Weights of a small encoder-decoder audio transcriber.
Data: trained on short read English sentences (LibriTTS-R), 26041 training examples, 31.7 epochs.
Rows from block 13 of the audio encoder of a small encoder-decoder audio transcriber, named by matrix and row number. Rows with one number belong to one channel. Each number is 128 + 32 x the weight over its row's rms, rounded and kept within 0 to 255. All counts start at 0. After the name is the row's rms in percent of the matrix's.
Before each channel's rows are labels from the 100 clips, of 14976, where the channel reaches its highest value: "strongest on" is what is common among them. Only what is clearly more common there than usual is listed. The data: short read English sentences (LibriTTS-R). In brackets: how many of the 100.
# convs0: first width-9 conv (encoder.blocks.13.convs.0.weight, 176x144x9, each kernel summed), inputs 0-143
# convs1: second width-9 conv (encoder.blocks.13.convs.1.weight, 176x176x9, transposed, each kernel summed), outputs 0-175

strongest on: the word "was" (63); the word "he" (38); the word "it" (34)
convs0.18 078 [ 49  97 126  85 172  94 186 158  31 115 144 116 152 105 109  68  93 181 155 121 163  91 133 119 166 135  98 180  75  76 114 132  63 118 138 130 137  73 123 149  95 144 156 121 100 138 102 118 128 126 114  84  81 107  88 130 126 149 118 103 165 138 122 105 161 107 112 138 133 101 121  86  95  67 143 102 118 115 103 131 160 134 130 162  69 108 151 133 157 102 100 149 100  98 119 138 136  89 136 113  82  71  49  81 148 111 108 115 113  98 139  86 118  39  77  97  92 156 143 110  93 142  93  80 107 135 120 131 124 135 138 161 179 166 105 120 116 159  96  78  91 158 163 123]
convs1.18 098 [139 127 133 104 152 174 139 205 118  92 161 116 158 100 196 159  94 111 135 110 134 120 138 102 149  94 105 127 154 177 109 156 158 111 122 119 150 166  84 156 134 154 188  71 121 194 125  80  78 127 169  99 212 152 136  99 116 158  44  57 100  91 132 143 107 146 145 128 109  93 113 148 120 100  67  71 168 142 178 150 195 157 121 161 185 122 188  97 102 131 164 122 131  72 146 109  75 142 158 161 100 172 139 126  95 175  89 111  88 145 131 147 129  83 104 149 136 125 152  92 108 131 101 111 144 151 128 143 120 114 139 125 105 205 174 137 175  77  77 158 136 114  89 102 117 101 135 175 111 145  88 143 139 149  89 114 135 115 123 182 100 116 168 104 114 152 144 139 104 125 124 164 107 122  51 149]

strongest on: the word "you" (54); the word "think" (35)
convs0.107 117 [ 64  95 132 170 164 112 169  43 131 154 155 120 118 138 100 137 145 106 116 134 118 147 130 114 114 107 127 120 122  46 143 102 138 175 106 132 117 138 135 127 141  95 114 167 129 105 125 165 135 144 120  83 121 146 157 114 106 164 112 124 133 103 147 139  57 140 167 153 110 105 143 117 145 135 113 108 120 138  91 127 128  85  76 146 122  97 131 117 107 160  82 154 146 141  88  54 157 107 110 129  84 107  95 110  69  95 109 109 148 116 161 146 110  45  96  94  64 111 131 140 153  58  52 117 128 127 152 119 168 149 153 122  35  79 139 138 127  14 155  65 145 124  97 175]
convs1.107 114 [ 89 153 161 171 121 177 151 120 132  59 192  84 127 125  96 152 115 130 168  84 136 173 168 107 111 130 136 136 107 122 150 106 160  96 117  98 128  82  82 106 155 109 131  97  71 203 148 165  92 178 123 122 197 226 156 129 105 109 105 115  99 129 168 153 114 108 137 104 154 162 109 112 146 157 105 139 155 134 117 156 186  82 131 129 139 110 137 130 109 119  58 126 120 149 129  98 133  85 124 185 109 101 137 101 114 137 172 147 152 123  94 200 137 132  93  89 130 186 106 108 125 101 109 128 150 181 164  85 137 135 117 132  56 168 123  88 174 112 169 167  87 116 148 122  75 147 128 152 125 119 107 167 197 190 151 122 109 155 171 187 151 102 112 103  79  85 120 152 116 102 149  86  69 105  79 152]

strongest on: the word "it" (71); the word "was" (49)
convs0.16 099 [111 114 124  85 117  62 146 139  75 142 116 111 154 130  93 145 119 151 115 122 177 128 132 131 161 120  96 101  83  87 115 147 120  81 147 150 113 166 133  79  88 150 153 100 159 166 149 112  85  98 112 117  61 115  87 140 163 111 157 150 122 125 100 103 147  87 116 109 158 177  95  81 176 143 136 164 103 107  96 127 130 141 119 100  96   0  62 111 147  88 138 147  50  87 146 153 157 112 103  93 133 165 104 105  95 145 108 136  88 135 152 115  66  60 121 120 105 144 164  81 108 134 130 127  84 120  83  94 128 116 111 103 105 127 133  55 127 111 131 105  88 120  55 171]
convs1.16 113 [138 126  97 118 131 116 145 108 130 139 147 162 124 110 131  25  83 100 165 163 138 108 125 177 125  59 128  72 141 150 215  78 228  94  99 144 159 104 156 122 152 129 149 128 155 115 114 149 153 117 110  48  78  95 173 123  90  80 125 115 113  52 150 121 123 177 129  97 128 135 122 141 154 101 120 175  73  83 157 152 175 159 104  62  86 100 100 142  97 118 136 108 106 101 115 128 101 140  74 175 145 147 111 117 140 130  88 156 146 124 122 111 122 131 173 144 148  92 122  98 110 131 144  98 109 152 151 105 120 141 132 119 155 100 122 157 133 141 115 129 123  87 126  73 143 141 142 201 131 121 149  78 199 102 159 199 114 146 139 133  60 127 127 118  78 107 207 117 151  89  71 153 102 141 107 104]

strongest on: the word "you" (49); the word "see" (25)
convs0.0 088 [ 97 155 120 143 131  77  71 105  41 142 150 143 171 151 112 114  88 138  95 126 116 145 143 146 141 117  74 182 101  79 137 113  81 130 156 137 107 121 100  82 116 124 138 124 136  96 112 154 171 152 100 185 161 130 122  85 109 124 148 141 124  98  57 133 178 115  89 124 149 111  94 137 151 118 138 190  87 109  57 172 132 126  98  89 106 153 121  78 127  89 163 138  95 106 107 127 137 152 176  55 124 153 113 119 136 122 124 153  99 105 125 101  58  83 174 145  83 122 109 104 111  84 168  72 128 142 126 124 108  84 152  88 176 140 201  88  77 109 105  50  92 124 176 127]
convs1.0 093 [128 137 164 145 125 176 111 143 152 180 102  95 188 132 117 130  91 128 115 151 127 177 122 143 136 126 130  76 147 167 137  42 150 107 138 161  90 109 130 133 149 123 155 135 168 147 142  89 161  72 123  51 141 104 127 133  53 129  82 102 124  87 158 146 186  99 147 138 135 159 139 127 113  71  91  99 114  99 173 154 142 131 130 184 161 100 119 129 138  87 136 180 136 115 105 119  61 100 130 120 100  89  83 132 138  92 169 189 164 113  91 119 106 128 208 102 139 107 124 104 146  95 167  89 143 180 136 140 120 141 192 123 153  78 139 159 180  94 122 150 146 107 151 193  72 145 119 149  92 157  73  83 138 125  50 126  65  90 196 109 130 123 147 117  86 116 142 105  92  97 106 194 127 135  96 139]

strongest on: the word "you" (54)
convs0.64 083 [117  92 128 143 141 108 161 107  33 112 126  93 122 115 108  75 124 130 117  79 100 132 158 112 178 120  96 136 105 148 132 129 180 116  94 116 181 141 104 102 103 115 133 143 147  91 126 185 115 168 104 149  61 121 102 132 152 110 119  86 161 120 104 131  68 115 137 121 109  94 120  55 133 164 136 136  95 145 121 111 147 103 171 135 136  49 172  82 130  66 145 120  83 117 108 104 177 125 163 119  88 114 111  96 179 134  71 126 124 123 137  84  86 138 134 120 128  88 139 111 126 100 146 117 108 125 119  53 131  30  77 134 167 125 186  74 108  56 100  67 139 152  93 155]
convs1.64 105 [137 134 135 147 151 156 129 194 149 100 145  99 154 159 108  92 142 164 150 154 128 125 151  71 158  89 112 133  98 137 164  92 166 156 104 113 177  83  75 147 157 156  69  93 123 129  57 113 178 120 145 109 123  85 139 132  66 130 128 147  91 161 113 206 110 159 109 101 126 112  90 106 133 140 129 102  92 164  92 147 120 123 116 150 155  78 123  46 141 138 171 155  74  94 147 119 108 131 102 130 120 120 112 130  63 201 171 136 135 129 201 153 140  82 110 110 170 113 108  98  83 130 126 110  45 130 225  95 144 132 151 148  77 165 136 105 103 175 130 155 124 134 125 188  94 171 135  76 149 155  78  93  94 135 141 103 154 121 142 171 156 129 148 176  79 134  83 108 168 120 146 166 109 137  84 138]

strongest on: the word "it" (38); the word "what" (27); the word "was" (26)
convs0.49 095 [107 131 138 104 116  95 174 138 134 114 140 108 107 171  96 158 127 161 158  92 106 129 165  88 127 100   5 127 157 105 174 132  40 116 153 161 186 117 129  88 128 104 158 126 171 112 149  82 175 130 102  85 136  77  98 147 117 115 156 135  79 140 113  82 127  22 159 122  51 107 116 129 127 119 109 158  88 138 112  76 178 125 130 160 139 112 132 151 124 179 123 125  93  63  87 155 172 128  73 145 102 109  74  86 130 134 117 145 183 113  81 131 120 128 113 113  96 125 132 150  91  58  90 140 100 112 144 149 136 120  78 146 157  89 139 111 138 125 137  90 115 133 137 117]
convs1.49 111 [137 214 117  79 137 118 167 133  70  74 140 113 206  57  87 146 102 121 141 104 194 192 130 110 138 124 138  96 167  99 139 148  96 112 163 169 120 140 139 158  87 131 120  87 143 157 171 120 118  72  87 161 143 133  91  98 150 126 126 147 112 113 114 133 179 134 101  87 152 161 171 163 174  92 125 131 172 153 141 206 111 103  97 160 153 123 175 109 150 144 180 172 119  66 138 127 167  92  28 123 152 137 138 131  92 175 154 134 127 121 122 120 141 107 117 117 121 127 214  83 111 177 125  89 117 112 147 142 167 142 104  97 183 106 152 110 141  70 133  60 136 126  85 146 147 155 139  82 158 120 119  73 116 146 136 144 169 101 151 110 117 164 161 115 151 111 155 133 115 112 145 153  62 120 106  93]

strongest on: the word "i" (47); the word "it" (31)
convs0.84 131 [145 112  26 146 138 136  92 139 160 107  93 100  38 145  58 140 147 120  97 160 109 159 123 175 132 165  92  93 177 115 121  90 123 134  89  18 131 125 138 153 163  97  45 102 147 135  91 123 124 104 134 165 138 111 118 114 144 101 173 144  68 163 179  74 128 118 131 134  98 139 167 117 109 116 103 173 110  98 165 100 159 134 106 103 121 130  90 107 120 123 108  78 145  97 144 166 113 140 147 138 142 116 122 100 130 136  91 128 139 139 167 133 147 120  95 162  99 132 127 141  65  74 151 128 126 115 127 119  95 144 138  96  78 101 116 134 162 141 117  82  58  30  89 116]
convs1.84 115 [235 213 123 150 152 162 128 133  45 119 124 145 103 177 116 147  96 152 159 124 126 160 145 121  24 184 118 158 133 110 140 129 121 129 119 163 153 142 129 225 117 116 144 150 146 118 163 133 157 144 164 108 127 145 148 108 213 159  87  78 103  99  14 109 162 141 106 114 131 168 177 120 195 105 134 130 142  98 146 102 141 112 154 158 154 153 133 122 151  93 140 141 171 127  94 214 135  88  99 136 150 101 126 158 118 121 143 127 114 138 140  91 121 133 149 134  67 136 141 133 110 125 129 147 158 136 119 153 117 142 134 170 166 155   5 146 118 149  96 126 140 110 130 135 125  63 102 100 153 127 124 127 132 127 164 113 179 114 139  91 116 143 121 140 151 131 129  94 136 136 150 154 147 165 135  91]

strongest on: the word "it" (34)
convs0.123 096 [ 97 149 122 121 138 120 147 133 160  75 143 131 135 135 125 116 127 123 159  46 152  82 124 138 139  73 125  63 124 165 108 133 181 106  83 115 158 118 136 101  74 146 138 133 114 144 111 138 153 109  90 128  81  72  90 100  81 112 138 128 127 122 191 164  29 134 150 154  77 178 147  88 112 171 133 103 191 108 139 127 170 127 141 102 120  64 111  84 144 105 131  81  96 123  38 133  97 115 118 114 111  70 114 146 112 102 102  88 122 129  28 138 117 144 146  44 125 118 124 161 101 131 171 151  81 123  99  86 121 141 128  85 110 104 115 124 124 140 101  69 129 137  88 143]
convs1.123 104 [ 88 131 118  90  92 101 159 141 116 123 117 145 168 193 136 118 135 176 118 137 164 129 122 116 116 118 102 146 102  76 127 140 136 161 151 118 166  88 124 104 157 130  51 146  17 166  97 127 158  69 166 112 164 152 150  90  85  90 148  82 156 172 170 137 176 167 102 143 157 189 138 112 120  61  97  89 151 157  78 103 197 141 117 159 169  65 136 174 152  65 173 170  97 116 117 144  92 126 126 173  68 134 138 143 162 123 122 119 136  97 158 166 126 128  71  78  54  77 136  78 109 153  99  99 104  91 125  99 113 102 119 112 147 117  86 133 168  58  95 147 117  93 140 134 114 158 122 132 127 151 108 145  99  75 133 135 172  86 144 134 150 122 166 135 106 123 115 109 113 155  87 173 129 104  92 114]

strongest on: the word "was" (28)
convs0.63 098 [ 85 130 121 115 118 119 205 165 119 105 145 100 140  80 139 123 141 145 148 109 170 117  89 103  87 118  46 108 127  10  73 147 150  87 133 134  95  66 133  91 113 153 159 122  86  73 102 140 144 116 126  95 143 106 134 126 102 146 107 120 132 142 128 122  70  93 125 162 110 136 121 112 124 120 121  83 141 115 108 111 117 148  96 150 105 135 147 128 104 125 108 133  98 120 116 141 114 154 108  88 103 150  92 112 119 141 110 132 110 152  65 125 123   0 124 113 132 171 109 124  90 145  59  78 140 121 187 152 100 102 108 138  43  60 128  99 141 167 131  90 124 129 154 151]
convs1.63 105 [116 117 159 125 116 206 152 157 114 107 126  94 156 105 175 122  73 151 102 117 126  90 157  87 116 113 161 160  87 106  99 140 135  76 136 117 195 150 145 134 107 120 163  94  76 108 111 146 111  96 116 172 167 193 112 144 108  96 124 118 117 110 141 156 193 136 109 155 197 115 110 107 129 113 114 158  87 136 154  87 178 171 116 128 159  71 101 111 144  81 130 165  73  97 110 108 110  88 113 142 159 220 120 116 210 157 108 103 135 140  89 142  91  74 191 136 174 122 125 139 147 122 161 106  91 182  84 173  55 123 106 151 123 201 135 100 141 143 145 146 158 139 137 111 117 129 211 141 149 114 162  87 153 126 100 126 167 153 131  80 131 102 141 115  66 122 169  94 142 120  95 128  64 129 108  98]

strongest on: the word "the" (88); the word "of" (42)
convs0.155 091 [139 122 128  95  42 105 117 130  76 104  98 146 101 128 117 144  86  32 132  81 162  83 137 133 135 127 108 117  85  67 137 121  76 154 139 117 103 122 139 135 122 124 148 123 100 130 157  48 127  59 128 105 119  66 178  97 132  56 140  67 121  61  81 167 161 119  96 147 135 125  79 124 138 115 125 165 132 106  89 134  72  70 141  96 111 136  96 203 112  82 117  91 137 131 193 150 161 128 132  70 136 141 141 123 100 113 129 139 111 142  87 142 122  33 177 104 103 121 129 105 171 133 146 178 130 117 128 131 139 128 164 132 146 136 125 101  83 141 102 162 132 165 147 118]
convs1.155 086 [168 121  61 167 103 143 108 118  66 139 121 138 162 128 114 122  72 123 140 140 116 166 109 184 127 180 138 119 148  57 107  88  87  84 170 126 139 121 131 170 117 111  88 131 168  91 174 137  98  95 127 114 158 118 168 113 173  80  99 106 148 136 112  57 160 136 128 189 107 108  84 139 121 155 119 113 114 108 133 123 148  74 129 157 211 124 120 133 103 115  48  88 200 160 143 162  77 134 182 118 150 156 125 107 117 127  95 205 128 143 146 112 120 127 122 172 133 179 172 145 156 121 133 147 123 152 158 157 145 133 144 157  66 137 105 100 103 125 139 147 137  85 105  67 131  59 145  98 127  88  70  82 180 130 111 138 125 148  92  57 196 122 138 106 128 144 125  85  75 137  94 170 132 142 180 121]

strongest on: the word "it" (29)
convs0.55 097 [118 105 119  98  66  72 104 103  48 128 137 121 108 106  95 131  87 203 138 105 128 118 155  80 148  67  89 108  50 138 150  95 104  86 134 125 152 137 177 105  66 150 125 154 120 181 102  79  71  84  91  94 122 116 102  93 119 121 156 142 181 108  70 177 105 175  99 159 141 157 139 141 132  87 154  97 120 147  94  81 135  69 162 143 142 101 123 130 103 104 119 112  67 118 139 124 126 114  33 108 151 113 114  54 109 123 123 116  79 119 133  99  76 160 102 100 134 127 149  99 104 111 119 119 100 147 137 108 104 104 106  92 141 172 163  93  87  98 106  81 124 157 110 145]
convs1.55 092 [146 109 130  90 110 103 126 165  96 130 161 169 155 109 185  77 103 117 107  41  88 177 157  74 128 141 114  56 132 127 119 155 189 133 121 159 154  99 138 125 141 137 172 130 122 180 130 142 167 144  96 138 126 132  87  86  88 130  61 131 124  53 133 140 142 130  74 141 171 119  83 154 146  49  97 138 130  62 126 135 183 112 102  93  91  90  79 127  70 161 140 157 112 100 167 117  95 132 156 121 148 152 206  94 129 119 126  70 108 127 192 110 137 217 121 164 149 104 130 130 135 165 144  77 111 123 117 139 118 152 128 118 131 144 156 112 111 152  91 136 126  98 130 120 158 121 115  99  87 161 172 109 146 137 121 101 147 104 109 135 112 156 204 167 102 116 151 153 123  44 118 122  74 113  79  84]

strongest on: the word "not" (31); the word "did" (25)
convs0.65 084 [192 139 144 116  48 105 130 149  95 126  51 122 150 180 161 109 120 115 115 139 127 113 104 152 125 118  88 159 144  55 109 118 103 119 179 127 119 135 156  78 124 130 124 161 120 154 104  77 125 134  97 161 191 160 167 155 113  66 144 113 168 122 104 152 107 132 150 157 109 109 111 136 150 122  46 139 135 126  53 128  65  61 164 140 151 118 106 157  89 189 108 150  92 163 126 171 153  58  70 120 114 120 128 114 108 163 131 149 126  30  74 135 107  87 105 109 111 161 106 144 126 155 150 116 143 108 107 164 138 123 120  53 118 127 169 141 110 102 183 120 147 159 149 135]
convs1.65 095 [134 155 199 119 148 179 119 130 143 134 171 116 136 131 163 108  89  97 156 138 146 178 128 116 194 133 163 138 102 120 157  85 146  93 189 146  59  77 113  88 165 118 139 166 177 116  88 139  98  88 152  78 101 106  61  99 162  95 102  96 146 139 123  75 109 142 150  94 107 103 143 123 125 132 112 158 153 142 102 135 175 108  74 108 179 105  91  48 109 149 142 128 141  94 106  92  75 140 176 121 135 131 100 130 133  90 124 147 190 126 145 151  87 127 108 130 144 100 159 123 123 135 191  97  69 145 154 187 138 128 133 145 136 117 172 125 154 149  93 183 155 163 133 166 133 104 122 125  94 126 109 164 171 215 136 156 121 232  99 174  93 143 158 145  94 113 160 106 127 114  80 162 185 170 140 149]

strongest on: the word "not" (32)
convs0.77 101 [155 170 101  93 139 149 133 114 174 142 163 107 105 120 147 140 163 132  90 142 144 142  10 142 108 104 135  99 165 125 111 150 146 129  92 125  64 169 147 156 140 136  10 157  19 130 133  99 151 111 123 161 131 130 154 130 126 129 124 168   0 147 177 132 122 125 173 140 122 143 129 130 118 133 114  79 174 107 120 121 125 137 125 157 102 115 104 103 153 165  76 138 130 176 124 133 162 144 104 135 135 148 133 158  67 114 111 123 162 132 141 147 130 117 126  93 121 127 182  88 125 113 123 119 128 133 170 134 107 110 119 101 126 153 151 142 159 128 131 142 101 109 124 149]
convs1.77 090 [ 90  71 102 105 136 181 215 157 255 120 132 100  80 151 127 151 128 104 141 141 121 133 128 152 122 189 120 118 156 126 142 100 135 123 162 135  82 110 146  32  62 131 127  74  88 133  72 127 142 138 178  88 122 131 107 121 105 119 113 112 180 130 184 138 114 137 166  80 121 115 141 158 228 104 137 107 124 166 115 116 148 112 140 101 146 131  69 126 124 105 138 116 153 100  90   0  66  96 200 141 120 100 103 116 117 126 127 164 141  76 127 101 106 127 136 135 136 128 105 137 142 141 134  99 131 178  67 120 129  75 132 129 146 165 134 115 135 136  90 129 121 120 118 127 120 102 147 158 156 132 137 142 169 172 122 165 148 106 137 136 113 122 143 167 134 173 151 136 121 117 138 128 164  80 145  98]

strongest on: the word "was" (89); the word "it" (43)
convs0.7 113 [106 112 112 102 131  80 108 117 150 120 144 121 130 141 111 151 132 136 133 130 121 149 136 118 117 126  84 125  63 132 114 173 134  60 147 115 119 118 164 104  96 155  94 146 177  90 134 162 196 124  90 131 100  75  93 126  96 148 136 138 100 162 153  82  93  84 115 139 109 146 148  53  99 104 176 139 131 119 116 140 148 164 162 138 121  29  95 104 156 105 114  99 136 108 104 123 140 132  87  69 120  55  39  90 123  97  61  67 101 117 109 194 123 122 129  78  99  90 131 127 142 106 102 110 143 129  81  90 187 127 101  83 135 141 157 138  93 144 139  63 152  94  54  93]
convs1.7 110 [119 191 114 120  96 138 148 204  82  95 119 161 206  96  40  96  91 184 131 161 172 130 142 106 108 139 156 153 168 140 209 169  84 130 145 123 159 166 121 138 185 154 125 130 156  96 204 130 115 140 114 121  99 113 152 140 139 143 103 135 114 115 128 127 126 159 134 155 155 153 101 123 152  82 114 167 119 146 103 114 182 137 154 162 149 132 101 115 173 160 137  99 143 114  78 113 166  85  90 140 163 116 148 148  86 146 104  79 134 127  79 161 139 119 112 126  84  44 127 189 150 105 112 126 154  98  93 131 149 150 148 142 140 160  94 191 126 159 121 150 214  91 137 154 142 118  85 213 119 135 159 202 100 128 123  93 131 125 111  82 123 137 146 139 112  72 126 199 156 133 166 148 117  93 121 119]

strongest on: the word "you" (33)
convs0.62 104 [100 105 120  57 134  99 136 172 111 136 143  97 108 100 126 153 128 106 146 135 133 135  62 110 137  92 138 140 113 149  59 125 156 165 111  96  36 151 130 172  94 122 115 163  56 154 139 143 123 115 130 136  71 133 148 124 129 123  71 151   4 111 105 193 145 119  85 151 140 122 140  73 138 106 148   0 166 127 144  91  56 152 118 103 105 141 141 128 121 137 141 166 109 152 161 147 168 147 148 132 138 106 139 105 126  95 160 108 150 126 153 160 118 145 138  72 125 178 128  60 154 137 142 167 131 186  94 104 153 119 132 160 151 155 130 116 103 159 126 152 138 134 124 150]
convs1.62 085 [112 117  61 122 153  97  94 144 122 171 155  78 119 141 149 134 180 110 126 138  83 126 141 103 255 153 102 150 189 145 110 106  99 123 102  89 114  86 125 147 103 137 135  94 127 138 121 176 102  95 141 123  96 119 126 141 108 131 149 165 126 169 129  95 110 139 134 131 124 113 129 134  88 109 103  89 150 137 153 162 140 121 147 105 161  96  95 102 196 152 165  99 130 114 168   6  89 176 200 131 106 104 128  72  86 154 135 119 143 119 129  73 120 153  84 174 155 157 195 144  89 121 148 181 112 137 126 150  86 157 164 131  80 206 244 115  95 146 157 122 117 135  92 137 119  84  81 110 128 151 124 161 115 173 117  98 114 122 138 126 122 159 155 106 120 149  99 100 164 143 136 120 138 103  97 111]

strongest on: the word "the" (55)
convs0.72 087 [129  90 124 102  76  68 112 111  42 114  56 134 123 171 120 120  78  49 116 155 143 164 119 126  99  99  86 173 100 152 129 117 125 106 141 108  84 136 109 176  99 120 136 131 129 128 107  80 173 116 108 131  86 122 127 125 100  85 167 122 164 123  68 140 125 126 115  62 169 106  93 157 146 141 128 185 106 119  79 160  44 122  73 123 155 103 100 164  90 143  97 130  80 110 181 106 107 112 119 110 155 132  95 139 104 112 146 154 100  79 119 138  64 158 160 108  69 154  79 114 187  81 163 134 125 156  87 118  89 135 155 106 109 112 140  79 116 110 177 105 109 114  79 108]
convs1.72 081 [155 130 133 158  77 134 142 204 156 177 153 111 121 137 168 115 129 130 127 130 149 150 138 168 136 169  92 110 123 112 103 102 115 140 205 200  22  86 115 107 132 114  97 117 157 107 139 125  72  90 165  78  66  78  92  88 141 123 116 112 140 159  89 108 143 119 160 102 103 198 173  83 130  97 128  97 160  79 159  84 186  99 138 174 143  60  87 129 107 135 127 152 172  95 106 131 152  98 168 109  91 152 156 132 131  61 117 160 161 124  77 143  81 180  95 131 149 108 127 159 183 135  98 149  87 175 126 137 137 114 113 157 137 149 131 133 102  74 102 164 109 121 143 137  96 100 176 104 166 148  71 124 156 165 120 163 135 143 178 150 162 108  97 134 126 143 164 111 102 107  93 116 147 188 135  78]

strongest on: the word "was" (48)
convs0.159 097 [ 84 109 127 122 128  62 116 114 118 152 148 101  54 135  96 124 100 155 143 128 113 113 150  47 100 126  89  94  41  96  94 150 115 153 116  55 140 128 102 130 141 117  24 156 154  65 125 156 110  68 164  66 119 158 102 122  66 144 112 165 138 110 132 179  65 120 123 110  80 160 117 146 137  97 144 160 119 145  80  85 146 112 124 168 128 131  98 133 146  44 102 113 139 104  49 106 113 105 108 126 158  62 139  75 135 122  68 141 105 142 134 169 133  79  99 125 106 118 152 133 148 134 121 115 169 105 126 142 118 101 115 113 123  91  99 158 143 155 121  93 102 134 122 103]
convs1.159 104 [116 147  95 144 170 162 124 138 108 132 101 146 106 115  81 152  92 138 110 132 141  89 125 130 106 183 119  93  94 132  92 165  95 115 109 103 147 142  84 138 136 117 171 122 127 107 189 132 152  92 170 152 125 140 142 136 133 117  55 126 111  85 148  25 132 130 143 194 125 110 184 107 162 139 132 172  98 100  95 119 122 170 148  92 170 182 175 123  61 105 100 153 149 200 147 129 114 149 239 133 123 130  66 162 100 157 193 122 162 102 103 136 121 157 167 124 109 176 129 104 101 146 144 153 150 148 100 189 164  89  85  77  95 142 102 126 153 103  89 123 184  88 128  47 164 149 100 159 123 140 119  87 158 137  63 116 150 154 155 114 146 100 162 106 115 131 108 108 109  96 120 110  90 102  82  94]

strongest on: the word "you" (44)
convs0.1 113 [ 97 178 113  90  70 113 118 114 155 118 178  91 133 117 144 157 144 131 121 106 128 112  99 156  82 115  76 148 110 191 139 151 114 156 175 145  64  61  88 122 112  67 109 160 130  86 135 106 154 165  69 140 120 121 106 104  92 100 154 161 111 161 140 149  82 136 164  95  92  56 131 141 134  91 137 176 106 172  88 132 148 131 145 152 107 113  80 138 140 126 156 113 127 131  97 140 168  93  79  78 144 102  54 119  83 110 137  63 122 108  80 137 126 141 162  96  96 153 143 198 137 129 124  72 133 116  62 106 136  84  80  89 117  77 128 117 126 176 137  60 119  84 102 148]
convs1.1 113 [113 185 103  87  75 156 137 130 149 170 124  99 172 104  42 128  92 159 167  97 164 190  91 132  89 117 179 147  99 152 141 163 141  81 160 127 123 116 141 120 137 176 139 134 141 136 182 112  97 132  87 187 164 120 142  94 174 173 115 165 131 139  97 157 119 130 122 133  92 163 191 147 147 221 126 129 226 177 159 146 200 156 122 135 156 123 122 108  79 131 131 115 155 157 147 149 190  42  87 113 100 144 138 181 123 154 166 102 168  91 126 163  96 139  86 137  82 124 103 160 174  95 136 148 118 142 161 121 140 101 127  95 137  92  84 166 125  88 139 134 138 148  94 148 129  90 103 119 139 122 150 170  89 157 137 137 165 134 137 102 144  83  82 107 181 120 130 189 120 123 108 152 179 128 127 144]

strongest on: the word "was" (48)
convs0.108 112 [112 119  85  91 166 127 117 155 124  96  90  95  88  86  81 132 104 135 152 118 161 101 104  84 150 101  98  93  78 118 100 147  84 119 150  77 144 109 155  81 111 145 184  76  29 109 116 105  92 128  68 100 129 111 123 100  70 151 100  83 114 100 171 161  92 115 136 115  70 123 132 151 134 143 156 126 114 109 146  52 120 138 125 108  95 122 123 115  73 131  69 102 132  94 125 164 163 124  97 126 131  91  55  64 151 105 143  71 145 132 107 119  90  88  95  81 105 145 164 103 115 121  71 115 138 133 139  93  93 139 107 126 180  92  95 117 103 174 100  59 164  81 146 138]
convs1.108 110 [110  76 104 139 135  68 157  81 117 181 152 108 109  72 148 104 159 141 114  64 137 177  72 117 122   0 180 166 147 121 157 188 115 128  89  66 103 139 161 132 125 128 147 120 141 161 105 154 148 123 118 156 116 105  87 134  90 162  99 168 115  67 123 147 149 158 108 169 124 125  55  89  60 121 150 154 144 117 164 173 153 120 160 122 136  89 108 123  91 193 128 115  95 109 120  97 183  99 110 140 127 115 130 131 145 201 156 121  77  80 100 139 128 166 145 122 128 122 103 144 116  72 133 103 168 111 119 116 151 157 142 165 115 105 125  92 175 102 123 158 120 101 110 137 166 122 124 132 133 194 139 106  78  71  96  46 171 117 167 123 110 125 135 158 145  87 142 157 139 151 175 129 131 115  90 150]

strongest on: the word "you" (40); the word "she" (33)
convs0.39 101 [ 31 136 113 140 149 111 119  78 161 147 174  90 149 100 117 147 161 115  69  88 126 115  96 173 108  76 107 126 164  56 169 113 145 155 101 120 119 101 131 105 136 119 168 176 134  95 139 163 155 136 154 152 120 126 141 115  99 101 128 148  97 137 108 143 109  76 158 139 156 112 117 153 114 189 148 151 169  82  99 160 140 148  58 151  65  99  99 107 147 130 160 144 127 162 111  90  91 145 122 120 146 130 113 149  92 143 112  85  96 129 110 132 125  37 114 132  93 138  58 152 120 109 166 104  64 126  92  51 159  96 120 155 145  45 117 115 138  66 107  64 109 100 111 117]
convs1.39 098 [140 154 139 109  90 173 152 185 142 102  87 125 104 116  96 110 112 109 192 177 121 146 101 155 115 125  97 147 144  69 138  69 104  85 135 100 152 127 139 165 108 129 109 101 160  84 137 137  99 118 178 139  89 121  81 101 139 199 135 102 161 130 104 119 156 134 131 116 169 182 139 184 138 157 126 156 179 166  95 149 138 122 129  87 158 163  89 135 149 130 163 123 152 142 112 105  72  88 116 131 194 140 119 180 121 130 145 143 151 111  96 137  59  65 125 151  76 164 120 129 117 112  88 128 105 142 156  96 155 103 144 100 165 167 140 158 152 170 127 151  76 150 118 113 143 148 138 129  72 145 130 145  99 108 127 200 167  84 240  79  76 101 123 202  55  88 107 165 173 115  93 126 168 148  93 138]